A small CTC audio transcriber, trained from scratch.
Model: 3.13M parameters, log mel input, arch transformer, activation gelu_tanh, width 160.
Training: soap at rate 0.0042, 9100 steps, batches of 256.
Rows from block 9 of a small CTC audio transcriber, named by matrix and row number. Rows with one number belong to one neuron. Each number is 500 + 40 x the weight over its row's rms, rounded and kept within 0 to 999. All counts start at 0. Numbers have three digits each.
After each neuron's rows are labels from the 100 clips, of 14848, where the neuron reaches its highest value: "responds to" is what is common among them. Only what is clearly more common there than usual is listed. The data: read English sentences (LibriTTS-R).
# fc1: MLP up (model.blocks.9.mlp.fc1.weight, 480x160), inputs 0-159
# fc2: MLP down (model.blocks.9.mlp.fc2.weight, 160x480, transposed), outputs 0-159

fc1.183:556404492578503505465509446441513461532462544521467440499493484460548456540440456552519429523510453487527442430546507503511493502452503536474471495430512499507527528537500521478459458501514422527621583523464495483456375512460485580469479445479492547511503542483526481479536489514521509463539478526483502505506505464455489530466507499504535523557471533485432571466515526418520564480574437439554464528472454531477500484573492398512556519489451500552452509542502495470474510504491464
fc2.183:463583474488510496552505535492556518391510461454534512447525526562532526456465467497504514531520464533564513476424509511514498433506559540509491513624564496531561547441538450493522502384502482482511462504437494569545518497456548482504516503560490513514538499503471490497490522525542516545488510438415533514522555483514516462492461550534458526551539533540545472491512427485464542459496533540495533515504476440545470531492487490513505421501525471395551468431504479484570465476418424
responds to: the word "all"

fc1.77:522552537586557429505432461532477512532438466500490500461456581538467501478526577509492492521429544483457491563456488553461433466482457493453544459516539563485488502515492504500504494507529564533473458384480530519449453430519451496460471449493512504526494507498487524495488444464492463473573587500481490546490435381513475442572559567468516508511472446480522495547483528406511522449527482482530425512528477522446511499551483507496579545538491510457457475548489435522516455496508488
fc2.77:488491551468404492448481505456525407490576587523547508508530467450518489496471474497559589492551502526465421444448575480509487533564574518484414555562516518570489480499457422594483515458439455458500486606534478548481469548455501528503515513451447463525503530519478498549521522505468540514507478512508526460479524553477504539487474494510516501527569423536480472473520417537459487489439497459457567543445524484484438572474492499474449470520504492493539538515525462506549512504525495
responds to: the word "asked"

fc1.372:488477542491392495506537526511473510500438526538446545466495493510503524468537517550506509528553432455524501594452533565524565506483443522466562539487557546484520410490539516537493522459490534542498562520478522575519510500473513454545418454481470525510472511513464513535505469488415500492535443467591553536487487461583516457567578557528505520424547517469484452582470481527451547480564467514603497424429497518517540551480461493510497547487521514491512512517550473547514501481544459
fc2.372:509478463550538548527488491522414455481563498586551465490473407553534418556481539472439458465529530532520486474540554493481524496498517489468438510499468522542460502486506504510505517475490454469485490426497511514451437534516529535481535566577500481516463532538612469449467557504467458539573501490445539512580408494545511484543487455522498472545495551618523441599517543497492521477574537510516519542513466505480542450509554500482511516532498484489484464514499542570591464486514528
responds to: the word "was"; the word "it"

fc1.210:430430480503475572452505440494428520475491470542493539492463470525494482482435517462551407466489572529481514505419475474502542527505432561448448539490500478468507474453509477531474499572526498473497507452465465487431533435490480544497488542515407537557535501507527425465526433577431418471456509561483517440539484495468521480439525550544517480528494465469435427514433525457545495522488456558508461502528468429534480489508496494453467522471491509432528511440463521453447535518539426
fc2.210:463502593476472496496453483491453556481495521534526490508494553533448512473496540523535504566533519485464437476540601541541443501457433441514491464548485449514559488529436484542516446432509522502509535549483512558509503531472428480467498533584471543456500501543500472470497389494505515433470491482489486573482518562573452527526412519398433505562451517502504538497525474498511520497516494470486526401517557443536429543552466447517504440471556496569530464450513516511484472540517499
responds to: the word "must"; the word "be"

fc1.364:514504539418461551512511483510528474476473480510447447498480541457342501572575447433527476567525445456439544547525493470489447477520540530502454547483491497477535501451525461449459476555572516490464542476417544471514433497463522469504516505540484525531490446457560531522519510487549486508457489521597528459543484512474499545455524525472468486488425485485550573522431532458448491447493506496507483453550429531510538518483465477514479432548458515401466481483441473456531506477536486
fc2.364:479525464543462540453522502413507514471590417522507510461441434535478511447511527523499521496450512454477440485485558556492579575481452508521474481531496507517513434478589471491469541475529478596559519529516506472554449590464473447514490463507418506523507570494463494516558512508485514555538540585491465476517517469529485457523527467450577482442526527452495520500514426489488477513444634515473528581442553442460472469518495462473497515485496519494497483457512434538492479531470491
responds to: the word "said"; the word "did"

fc1.188:541474470476495563518419454476556548453530487444472442436417449590488451502481541532461497494412513467476503469462504509498472513561451526446478466518522523461549486508422519481424473518519548504507512410487509511464485540529504522524527490488478486530535492464464402522475471556462532519448505470513517563531608449512489458504564496476519519470458467480527437529500469425515419467524492565427533516519460483531462519544431467506441503486508487491499379477535504534544523450563509
fc2.188:500495538487474441473510511586514489490484483539491599484548552505458502486504497483593484509559452481518545600507498487551528479543418489533461536456444491460509543447490469475515522460463460572579478547475437486510472478467534437518541569490502562409447495514528580471514513499520580538529487466619447493430445519472461484450454479541497454519537536494565491460512504513486525570499504472553466542535532500473538471445551469487519479513486519491504560560532460446449490537450523
responds to: the word "was"

fc1.102:540503493437500490520444496470512453541473535613436459469550513506523496517574531474467461492483502500544515504460484534520484569434434519475488500537488520527514515523566528498438473554506483461490446482484520453451534504522509525393574443467479542504425512525538521437543530470502473431425584428536519472535500445510584536500523480472473515483533524462463526516549496443490491457510483500526494570478445442569554501575477507511560473509439459587514472477464465581511500513542579
fc2.102:558499545495494412532469512528516484528439496493519509469523539474516552476411458492557501529572466570456558544487566462483483456524541479494501451483470461452522505462500528537437505472427502528474502420485486559470510438399443530596547490562518454467458487499493534529437515483512475549538437501511488550458504509473484539518471555464484514511498492410494529461501584563480521543529414463473543448493528481523543569475554487540479562424498522457530545538470532414513473523519462
responds to: the word "asked"; the word "he"; the word "you"

fc1.373:436472477486454532460529512476449534530522563544412482432546483435452481505487496448502446479509509495439517540472547481429505547488537528551497512507547544512481477546539487511463514528487566489493540394485482448448465537584505492466470493525470440410455522435518478517490489491435404558538460507510464485469469501482520501440525512512496497484517553487528477508494405481492471502547453419469539499545488499449455457502401423556504515462468499375537443494532473470509534524488548
fc2.373:476472471583494515492482525493482516469539517501478547371544466500543538508525531545495462413572481481488496527460468468553483501505574507566463517549502559531435523503519505543454534543442551522482535436426532513442514510574578520437497565465515463502479478521498483554552473445493415520517487473496490533503445518512463489439510527593526491437388580431470512481563513503488489516532431437486547437464479497469487562495505470471491521524488513455512487515542484498574520529515555
responds to: the word "thought"

fc1.65:541475474503470484471489413476470440539600496582510487514427464515563583521570536483504403444438473491486483531531519447485519516515488477450539464561513502477454462464521498485494473523554529424551593511476442464488465514522498494499444498539452463494443568479523486480507494538457514563497457470444460513514527536547538495456503483504536436529458530548527474509486511499466533488546498516483514521470395447444518472522575501478420458505457431493495536489434490517614487488576484
fc2.65:489465506511522490527514577531532583436418497431492496471534555523482445515444441477492570530529530540500505484472445529531520506498578536551528514455457524535499561563518488561485510499452470623536493488492467500573586485517528497476542451453474542477515504524464505503511475518504528454518527563531512507477488481438545454564527535549467608474549486454460541455475449476485467526462481443469437511470561563575455505500430511560569510514519550469516535480541461500413508488528501
responds to: the word "said"

fc1.465:552538480509506559572505504515467538515518514477437504458519418500597496488426435457463468494500490488473461552466494586479498464505483477534476535486510457522546456491511511456519526519522536464529480537461470543561538566395505575528559537452497447498473508459466494542479517494483481563531494485497566542436467428526510561494437458479488500489464535429576517483481524459554558527520545583508479432439539468530461543462507559611542555443488514431533521453518477481481525497509470
fc2.465:457520519519497514546523521460540549461457476528465555530448513505548514535495477463543497504497444482484486507488517512487471593470534538478451469501533537511526436536556512491542640566422444468542479527476492516542530492463490526488584445472453484432443483498574460526562505498454531596460483474501425514538389433510414498482544548523527503518497469502582490612505474449504477490549528526529497444513425494549518503483544506530484540518464564538517520503519453495492476509451476
responds to: the word "don't"; the word "you"; the word "want"

fc1.395:476476508438421493529520455421548557541488502514493570595508466455540521565504434485482520547500505458497490564456499590435514529469479467468525493496532461455455492563431431504461509545596570468524472539491510484467544471512429482507474477462487483497505554518498432467461458517492559503483554464470532434517575498486447534532535417473501496555526455518403547481504461437439550535505472514464487525499536520528551517472528483523506526391438493512532492542538543477496548517487542
fc2.395:483536448513567473528462553505435551466512434515478460480463476505403535419553553484451459513431496559513533558496480476531472641511450491436484469513526514493541499500559466521541477464473497512497508507488494489453454496454512556489501519486534602461584517466507518563461483491507498548574526536487496540463500494517488414537467502524482537511420533414481480477524539542543458583493467473518524487452559488476404530492453460460468498539512545507485504485524430498537581497530537
responds to: the word "such"

fc1.289:421575496524490536537512537482483492446479509437422499565509522504476468451506518473524517530451489485504526575493443513554514466441513544564472459494524451543488431486537492505509493476486517461455538424441507515453522519502514532562492436487497464497459497558570594486520496466598515532461513453587445527560506484436563500551554469506503472505520532463483454558603446467445559585549518538474489482487474507496480536532521490526479431455478460445505455460434468497435462541468463
fc2.289:523426476493485498525447501579502451563473474581495529510487510444500540536461508470465487508482564479526475540489444478460554564574476460492522511457482479515509520496471497471467481619549534473583482543492453494539508446500495509446551544471487540505528526481528389518526550443474461527499447520466517474480540491513482505517477485464476545471509385532525550404402577536480410497490527499510525484487516470485520472455465496536549567444528495483518506524560576459548451466545563
responds to: the word "about"

fc1.125:533456534490451523467564533451448453508482506508544529543585487514504547551473484522553473484467471385539468495435472502507492503435431437499525410500466599431446556482527519465492465526508557501511513435438524457558501499510522523480472549493466572597525522516493553464511459497438438513457522552493485545490410471490540452530544491448453449464481427506543572413519469418509530498502463439478488506485518488517485465483497498512494469499478524450471442520445495538505507441468511
fc2.125:545523506477545536482542470421515503501485520515501438494495498452493504604522527479499545470427413489534511509515545543503495477472552481451608539450459534529481546420440499501561456486465558546566511514447516516529545524478446439480458516436504505447534436527552518428520477523527478505546518604473416491423506510485470502490435491577533488534458517447480544533543530484525528460473505487466522476513474467541483545437530481563569540423480521548538481518538500467449540464434509
responds to: the word "not"

fc1.463:477514451560524521537514510479518525534524540462490460481458403484474455540525507562411489545484551473510520524539550467400445516546490506449509429459443455491518468462446483422499501454438495475504512488461487468427446568490474423465488421446470470533521511484503502508500469489436451513485559534451529486481525448438486544529369491488532502446453501538518455492482472462438513493505477505427506429444479507464522453486507406504488546452494544482513547506528473401478505490449485
fc2.463:483426511560447500488501493485538537517419544476531562491409497388542528493483489493535440565481470448524558464420510535529525485496432493420526496459430428525464541481494525492571468526573508513517560457498505521518470548474494537437497504489503482487533467525458492513482482484495467497545608546497469560450443516485566536456496534527469520495485530489480527502579551568536512478504475450468458540421511522480477508577484520490508503448501475597496535457503506445513437434473573
responds to: text has "myself"; the word "himself"

fc1.290:433520539562499526541567547497468509476483442505491540535492487457537474471466438436474544416474442507535486538478412508525522503490486517433503514500465468524497429450486541508494544491464500534571594462537435521568504508487524528527506461441503489535407489511503558498572487471434516534496551481557563470449583445463443448445426532489453531410499546507531558574537531512522554466534482522525428518483474453490507468532500535499477578489534490471585523491496493466530497537539514
fc2.290:530522520532447460533491435443535489485487472497470582459504453458529480518460556495561519461505491416479553488474452418567507461505527562502573511470409471442506497447519497520520550475379524475520500548485480543473536527568532522503490498480487400447439510393546537489478539523481441499493506502556475549513478503521438480479449482530454484524527584482460475535530540482488449595503463492479543507517545593509463477485519533461566548466448523482525461475475475503559507470517456
responds to: the word "don't"; the word "i"; the word "you"

fc1.237:438441485444385517517493548465482476529467519570510572484573576577567508512486498467459506415520462479579506453441523520523462600481466489478472495548470531478486547597506527526529496481501489482477566413494421526449528579442514519476468531510491520554491458513483554527541582489491502572489540452536479497501584524511479506484569499470553504511499497551609495510483486487494501488480548486539501468475448473510433484480502524503507496464485554559523524485447464559490488521489448
fc2.237:509458556537532518525533504536426533421410461518425484482453516469466516450487607509474441551466537542485460459476524449520551445477491520480494483429493497479498527563522506541474535477486541502505523504481543577469561462540461495508549449409512557455561464571464516480485423457489502565527478523429519564529471469450497459490499529499482521519462574456482513517484509450555511457499494522470493537531534514471454554414424539473458489526528502481548516462508532435548591472494569
responds to: the word "for"

fc1.55:515534499528430480533390522564531552440477543529421514485506489465506450473526494505466468522465457493466483486466522495516507535489499489476516531633565433518506572549536489460545585485476472452477521485489467523443432474427526530424528504533495598470453500476519499534445496534438460483479474456484527529559595472465550485533509476449431529421508446498505490533514465475522430487463544523518496497441464462542513477525506533465462459512400500483549485460544551533449480464533494
fc2.55:552455509552560577586472510532549506447557537441522472502471442518533494524581443484520441536416493541488400467503501516538485520577530498484546512533500571547469556434506499405520470468428477534511483491412508489572511475533487469516490441447448511455555497482466537516441495539446527543493452489486545460559488441467528475484540504463562601497510476513509547450508506457540497501466553466507441471505538545586462459484500492507494487447485511439516449498464498492478463493447487
responds to: the word "was"; the word "there"

fc1.59:481453450568572519510450551443483590444461540447486480546497525554434508536508472538451490507537615468515493500502477533454439514471538507506556404539494483550497533484457465507445545534489524497492553484527548525514507473446524563507453452449469512496461519487436489518501490408456511585500555507509493470507488491514540599466429497504482476480463483449555500533511528444410440541479542489551509544558455459499510550470537529475449553514505469511574462556532466450491483505443538
fc2.59:523543489427453430484527482520465485517595553515477517484539493504509541556471519441464549469490486531477473559476464516519518557527511568513478577545435506495472503526478512493490454555591451468480491440471500515461466538522468549531456525512491491558503482464493552480530489517520469365489461504519494470485562590490483495508472533478480482548545540525361509508477410531509507481553408526531469530513469522487455539512460485521525505556427534429428587483526503475498562515508544
responds to: the word "your"; the word "his"

fc1.378:410525524480445444563548468530469484463469532500453455568510534509516545529540470418469588459512444442541498537551475485509426525528513510521508485502468533519458472470492455516520463459497544455478481484456416539489486439469528475492474429418503454444491445463537506464425461467536476524462485505461450491548511580510453518505437479462518558408474497418460459490478517538497536514511456521513487507479484518536529509476423486534458464520436473450491468539430583473473423432546528
fc2.378:486488638510487527522491439525516537475516499515507482541523514444466545470510452436475563521540479501521476522512489496543492510523490533538500482476488557502540449489544559436524425546479549504488535556529468528512539541499610519480489526534559488487467462532490507478496470461456528520453532525498485508586512518504439521561504462461525586461562469527472474426508426465549499481454580466457534451473472507589515546522535499498430458623472505429478500485438558484482501591462475
responds to: the word "about"

fc1.34:458448511480455488514550506492478480468411515573574480517471503473506539516452515527432538517486456465445516488519500499532433477481448529435519525506477475487477529457442475522452475434441483443462498443467492446443496411499566550502455478480468393520457468532531490463496426533481526501408616492489457543557470487515458497449457477520516504509461501388460501556500436513537437457506448476488458527490494525487446457499502489500516527489509472546467436455461433498529464417495448
fc2.34:532521525567478499441432616532464500503515484467507457495524542575455521499545462482588451514514544488505452505507531498413514566524519464478409529499531531489490425506561452490478531515502528520535511504572536554483472563492370473431491512512471520512531523445481586546493558523550455463500476523512530512511545469462462470526513496460491431505517499526477396519483557460454487534463568530444519404464493491502569497492507507522482505450448470435506496493497556532424490533487496
responds to: the word "must"; the word "be"

fc1.32:429493499518506518502550485462434407561484476458558530426483511549460478456438492474555479501535507504426485477472514481535474452506486513486475467479455542534486551450521477509482512506527508474540521465532518524463490474571439463486421452461484458504512507534559527519510532457566499548536493523579427460546542433502494476510425468488469446518426417543542547464520481527550578542499461394456462487460540524562472464526502463493494524536467479423610483538413485481526499492525509
fc2.32:478513488457447515585463568565501520515537566489477515535511502457464477443517492529475499482477556432498487510541420496468587450517448468556482490553546468477548543445448453496507494524417454522457508478525488464476533502463453526535517531469472545497569449439503556511541520526521430472432497458533485500428514519457591456510497536496470544459486517513434480489485489545443533437517512594529490502484487438416566515472461524453521514461564499490482592445540474496508537535441575
responds to: the word "to"; the word "you"

fc1.50:528527501483556502516498444567507502491521520586507504466527468495457484530525531534443554526448455502435448468540502494491512520493514505568457443488464481538526513518482498482484516495553487509530460474490571461464512539475526486469502479391522484552491432430493548480492449471516474381475457538513514445487511535584506370511439508567580500455504549464467488538494474453574474533538473573468564517562472510578474479533490471490463436544456426493465566516510446534489447464505532
fc2.50:445480555464466508507453549436483507613488488532510553496470461551472515454508480505526519485469497543542585527478485442526529529541515485490534455525586602461440494405526473522528543459427480395481521570421533526489542439538514513484507420509437449497570537506510500516591501427496436486476488449437439465476479474454542459516497516522510467518462490504525527526473495513507492518482471447562465489528460527470460505421465443572539487556477510517467511520456507508521517453521458
responds to: the word "about"

fc1.144:501467453507512556525468529532475513538505537492439487528560482513563405576470519487494537448461471465488504495434430523458519550547523492542465515497489483494458486416583559479435480544447505471513478500495538556502482522478526464528543531483472474526487473473483515527519514514431509449532505539480506491413476480534548479482451531488571449456438457515516470473465499470544475470439524461438453488500577576474563472540500470534593451440414468395482387497543456508533517478469508
fc2.144:511433501514459533531536538526464549467459475528533473531450460529416546440556489471471482568497512500506537497490537484605448500451466511490442540618582462457519465550465505566534498510466520451446492523474479520519453484459477530417471469540549502497495455512460599530483497479544500482491505417470475515546505519538492501453457461544506499486567487466499427491568492543492526559547483510490502574464488457462416519465452570521458590518542478592484518489484482500463486450536478
responds to: the word "should"

fc1.109:495425507447583439513500574530530393522499442545449521554526528512476498491441510523552461524446474557450493530486485548511466502419513516457528515511454489548541516480480501445521449475506508502474464477437509495492491482579518438569454504490453552468473529497517478500532427517508524477442484467500504498500512511469539487523445508531573487481443549429426508541466520468533463530546493498457549535447465455518499450371507456527594531403442483555482463475473445553542483465504502
fc2.109:488522447559478508520562508514497447535501530470543490508499491472508588521509548481465503498604507414528490494528440450451474496576474425496423513516517527425464440524433471500507490496493511518466543554556475551483543497478518513456451500503518503563527518533495463471464540527543480419456451510490497494470504494496433552494556527437457500539580500485508572497513562545468546431475463554554458483550518510471540529581544529417486476595544507469503513415517548506493465552410501
responds to: the word "not"

fc1.296:543504491405470414501523522460498505445417419436527563522492472483420493588395518462483524503465421555505448519503588486505509455510455445531467520450518477581558537481443463579424492496531484526468508494484530534519500564441534462499428536516536510515513505479409477516502489493507542485465504528516532514511436511495459496509447503498457488542491467438499519539543563500499524514528482471566452480509487502454560521500485488517493538548486511555567544511433538430540476513446570
fc2.296:557454497520544519479496538488525451483534532496478414464487435467524478464515437553506499494492555445462486511497453498528509531440564560433562419523532544471497414448524562494517559513528518429591515507463513477529486465609487545503559450476469470478473498524482550544497542523541546490448484486503529487525494513517606505519451438477550448465491495431538529488428576504506555500550474518490585504442551533523538470467523555495509490499483458489436469438547464518496521433561475
responds to: the word "your"; the word "you"

fc1.260:476438501426507532462474548574494480521533482473525537506523534446530437556525527463483552405517484455521444506500535483544493465437563496509558475436460469474556508424449552480448480509569500575533501457583454433487431468501511467610536475500392442536478514461501560543502480467526463529478536476485525537489428485421504510480484563494470515512463573469509526486507514480512556566485481510507465493482544521466490485475464442483520515511473519561472442546487406527509436501494540
fc2.260:526565536558566485513530533526515547443539411513483498494479528504470538511478518542478437570502513513475550410491564471537458498514527468511520502533527535462443501514527532408558508473505516475456483512514457547458515488461528574529567446556592534497492492484523456480537512567484558514510484504572490540556507492546520526542481494545463494472564465545518516498502428489474492426528536527577494497456508457552437525522527492443462514537537422454594558534528472469538517534590409
responds to: the word "to"; the word "you"

fc1.53:498487452474430498486523476509504427504415517590421502516501476463476451469542547489477495459465559404451439419514549512555513578488504537453465450511514586495474508521535476519535547504483548482541474475459537535454513563488490515495398465505526482517498541486495479463552511498513475493501478481491470498495546413472490535487519442461458455509547565518485535570473550455559490490466522478533503544469529539466485548470463492551513490520415448389461479538488476527495407415558515
fc2.53:463395512551524528479514479504424507474531473547516539430484471478493431427586509562464437546482500446492499458511485493555525562513495487496472578496511534545458486555509511542506544458440566484532429492521523467531487513475494473565492435543511468472551419529482479475525535469520453507501574472509494527495490487482525502511418497554472418503556576551532502474526530459488525586478491491539518541530495544402424454465500600534539504469399504501453515504466506489478498450544494
responds to: the word "all"; the word "will"

fc1.410:491413471560436527564499496492499458541446490496513544529505476403506532520441514475488468490474452581505497466421451495513459567464518563574509385513481432482517473483510447491511483525421557520506451495536519543492479476503526536488573422558536443477442512466525516477426469562509490529447507508530439442499533532479553540456411498502498453564528457440456456466492526539479426455491533437442545541489583515455483518496523500506467508502490576460471503497487490509469461507516475
fc2.410:464503490454469508456518473462480540486521528547442525481513478522552400534560505507452522464496575485487507587540499494582572423494480451417524570520511521426466474503517537512511596492527513422566482455473543456557468539555512558536493554489484486501601516458537498543554496487490473481495560519498485558493434517569477486475559477453531532427454519516529467559539515481493569482465488487559455502537467478492551438496503523456539466529513482484486498542516537527568422522532437
responds to: the word "must"; the word "be"

fc1.343:427479420529488499453516410516433492475468529477532519499533443412448507481479525474462507540528418593512533477503511569477446486481491465410434465537469518514406510472454421498524480461495561471479430498481504475481525406454495519498575445486438510545467477480464492471461544465438483467474529489475496479420533489459481495505512447505542496543466555583458503485551486518482532478475466465455506481444507525549500502468415502514541385516524469468502532480437533536515462471516517
fc2.343:563440553489548458510462471536535524468497495508461498593449550474500472459466521542454468494476505438500535570480503529474448531501454496562569502509499488505534450509421492447507446508569468574462603448490456481522465492472479557467455510489560507507461573533513491534514508506491581507544519459506508498571506502567465538490434519488557533513426529547515494505471562398421553481560498427590505503482528445606505497560496524486487524485496482440444456491492491464510516473485482
responds to: the word "such"

fc1.227:554469525532529475528485495541418542524515510563502493482486464536450494497500490477501482556476551469433512553479522559516482489491494445474515512443432455516471469524545466567520499420438491531523494394485464515475502516497500512425502506429449484502541444558506499498445514470491517446507543459573478519546540560481548542512501481517563444457465484512540467542502539513458560460523557420600472464504467537505488441417489512504505460594424442503562485571501505497475562473400533
fc2.227:456508472513495546476555462469513478477455467495425464474536522528463457437536399554501579448562527526540515494501503521526522469494501507482424527513579488523454443498439520539538555452494525430479554477511483541497475489468508463494499571500518523536481500486591517469541457454538479418488468474453456484522533477538475511533464468495464513549548517546479502530503477463451488480514461521574471516447491431476581549515569461500474548513481523587500477516475534615627542539479442
responds to: the word "for"

fc1.92:458472513512534499464428485478465504469462551496480522480463498487456475473533431521570479485470524582472423520409583529525581581471489554478481548512480491545552494450520491495537516429493534519557524474459525501495468470474474496524545553504509490497521465446509494506503481506496456555538446575524500478483535501544548449470448463552493506535520436419451549523466533554570446478457529428466516563508529512511545474580525457545499450485384536477530445504551469545512454515470593
fc2.92:518441552530443501461490480498527539521491518480547562518512485555452485484507452437529485480512500529476466435479480520505551540481499508508538490556443468493455492383515528515506472514522578516593552536449540472545518527527527497437507483493561521485557469494532417440436502495539532518529500621478486501530553541468482442535492552456439550464464542502518480465511579464498538545457524437529548580557532524556480482540555501489437564475533452567500480539539465463560503576538504
responds to: the word "must"; the word "be"

fc1.108:492486536451555527504533527490507535540494525500516567440433522457420543424447516536473529530506480579520483445554441519522435471461495437547510509524483484517535442513499556565535498504567512476551534450476499478489493504483534536513460428410500447531484464504506503462468491412494526467520565565488469510498549545512481531534438525507505530406529486456511489424473459537526494425438479475497510545544469514527387541438513541451469478560535466451574498494464441502510495411507538
fc2.108:530502546549456526559426486495481464497467484488547415557500511473429532458432421451529435522531501462493543539485517588517472479476468527539486563480476533515453533498491444470465512482549504529512440547471464514495519522481518504520516474433535485512568564435505498451522495548495414553522440487502466505507492532578488464482549487524431475521463511427512490482471556508484551520533390473505544496493543478494530527503400526536385444436539471522487488445487505533504526535574422
responds to: the word "about"

fc1.278:511509489575431542493536502496485543513478483565476467427494458501459465554522551511563467481553478435499508462492504482494508453487515500513484529490523426461442458484510444529447534424486505502493498451521514504394517503526481491545587433428521467468502573459500513441549510486508429460455538474470497573445558466522545452567430475536462455471481485455433496523509530500462541433521473460595499495499452516564538555540463421505491506488451457522486541461483462604522499534439508
fc2.278:513487575481487405540544539474444529528541499498539488540497494486543458452497492556494505470499440473380537550482436503467480498503411524548487563476482528529514546489512493485544594483527504464527502489526437547472439456519461455549454435522538549505455455522484446419495519467444466500597538460481529469552450508469475552518457452461488410500479599518555440487516489458499501569522455470522513523476548548532472477475504462574525527478430486536550470516470471509524537493550511
responds to: the word "about"

fc1.305:556481511490432520490422509483446509424472512537459496501545430508529460483478485572594493484524418532551447547440479520480452477525517477524491546544512424481501547522508456489532555443513541473481432522524557500540463502485455444476502502538517521541505559453512583444528456553419544493461480491476568510546520457506474467492484451534493514505516510464434510494529537504523571554480497420490477508453436531477517488480550385498520522422418500501495486494383491483517520460533551
fc2.305:492474517560478500562559587517535520510489498456536433479492564490570510544551558458516554456508466464488545519537401565530532571459481516461494519455510549555547476556472490467473481509495466496538563470453480484445455466536562558565516497561496486454519461554524428561546400510460510493481504469544441456534532522522444464467500473426495479495509502448554484427466403480440511483555513447473540531470551534486512514483509498451436485527545478426481491554534527475500452512485520
responds to: the word "must"

fc1.148:550519494480456560507465477434539599472424565530534482526468459532491478390529530468567498527459431412543484579456433542534522521499498474512464505535496497519465530531526435495479467547489531517486518523471431587493479487532591462451546568509480529497525507524507504496541515493495482492481486447459554529511512486528540567436515493472447447410490556464553447512430464541523491439485460519584491458433495510510495528455551515499532518529452526505505464538594519504460530552482510
fc2.148:462434495551560613519481519572487558504556494468425485543479465508547467569500517477513489452570522484522502436548562509475522452483454367458468506525447463531515540479468506519575518515415504487414565503472539451529465472453535573541427484480541519498523493454560545506414481465519514496479464508547516520536574538454523507501573510532503489511511496542534482529503472496473514487472411490539420487471511461469525508440488531503518502508486499576535549453434530487483483534474467
responds to: the word "was"; the word "had"; the word "his"

fc1.316:542521510438495474520446508503445484571482549446514544524534511515471516528456396465495473553548459416487407562514494474539424610521561459512528453504578484467512479479435525512403438463515512502530509458501475479525548528517571515480498460534476491540473509469503498456532517424532395508516483488545456559494484470505564512543549461510492524484533537555506406481480472498510504506486538483521480501430433509438519440492507465460460532492557548555561530517492555480510568526526509
fc2.316:538478498482516506534446502469424440528525518459539510583434478547544527490501434537457478411404520461496411519499488543529490455549538504579518504557487557447486611510462532489482505508494482594520506538517520498461544553563457486481578485480478528500503470508509474498480511519443469568481478500491491518433553463462498486538551449486475424485410465517479576476449504473492490487506528504534476404505565429493541471473482557523481589500510495492484515497533474480450538588477472
responds to: the word "for"; the word "you"

fc1.298:514481483527534473552380471521494503489503527424503478520472493511517573529563453443476474483532535522497475510470483483477505547473557485574571471517460498561504430454523498493490461465467518464495522525467509553546531445481569511482496491490467569500487453562486598532474490457493597545436488543515480520452498449509514423551541538488461476475466524541509534521517491472429490476485463504500480530557541370495587473559498515525455429540551498536520571526430563514469541560451503
fc2.298:447490548502446514512535510468495513505460548465486494490503523484501438494444526540533461551437465493458532469492458533525448549453472544512409521432555590502450496523405517446469572516500491516496494496523487515445482517522418493431470529544467420514502520480459406527521543528455445478498474428538565557564477487504428545468462423445487471507517561452507434531498500557565491542496529498545447454503466531491468576480505512460522546440477492507476424502495481475531423456555477
responds to: the word "for"

fc1.87:528604516507445454520508503487464499462509464585486479457509504538436455565483537532452465470513455460420501582459518565476534481428523482415512527462509475483465492503523419572545476458481508501526477413456486492481519490444480489487543488469416481595437558480503549536460552443464528468490517462508543510519511467612545440562497516506523484450480541472460473542540478581466552475532575464559480462519463540520523463519539533531505515480512452516477460480465509523459533522518558
fc2.87:483474577466427496480524548454487528456414426498504533477561538485526449468513516556456514509506535494518476477461460501468489407588469527542449460486433511571445418422434484469509528482506511466486532447494522476481475532534497459570498475538535534505535448561599510422598484470534459500507487492462499518548471511480504512507465503546491559535437565525522466585530454514447439541524502475540520534477450518502506579535473501465529467496511484497554500472432475571515443543483471
responds to: the word "to"; the word "you"; the word "she"; the word "her"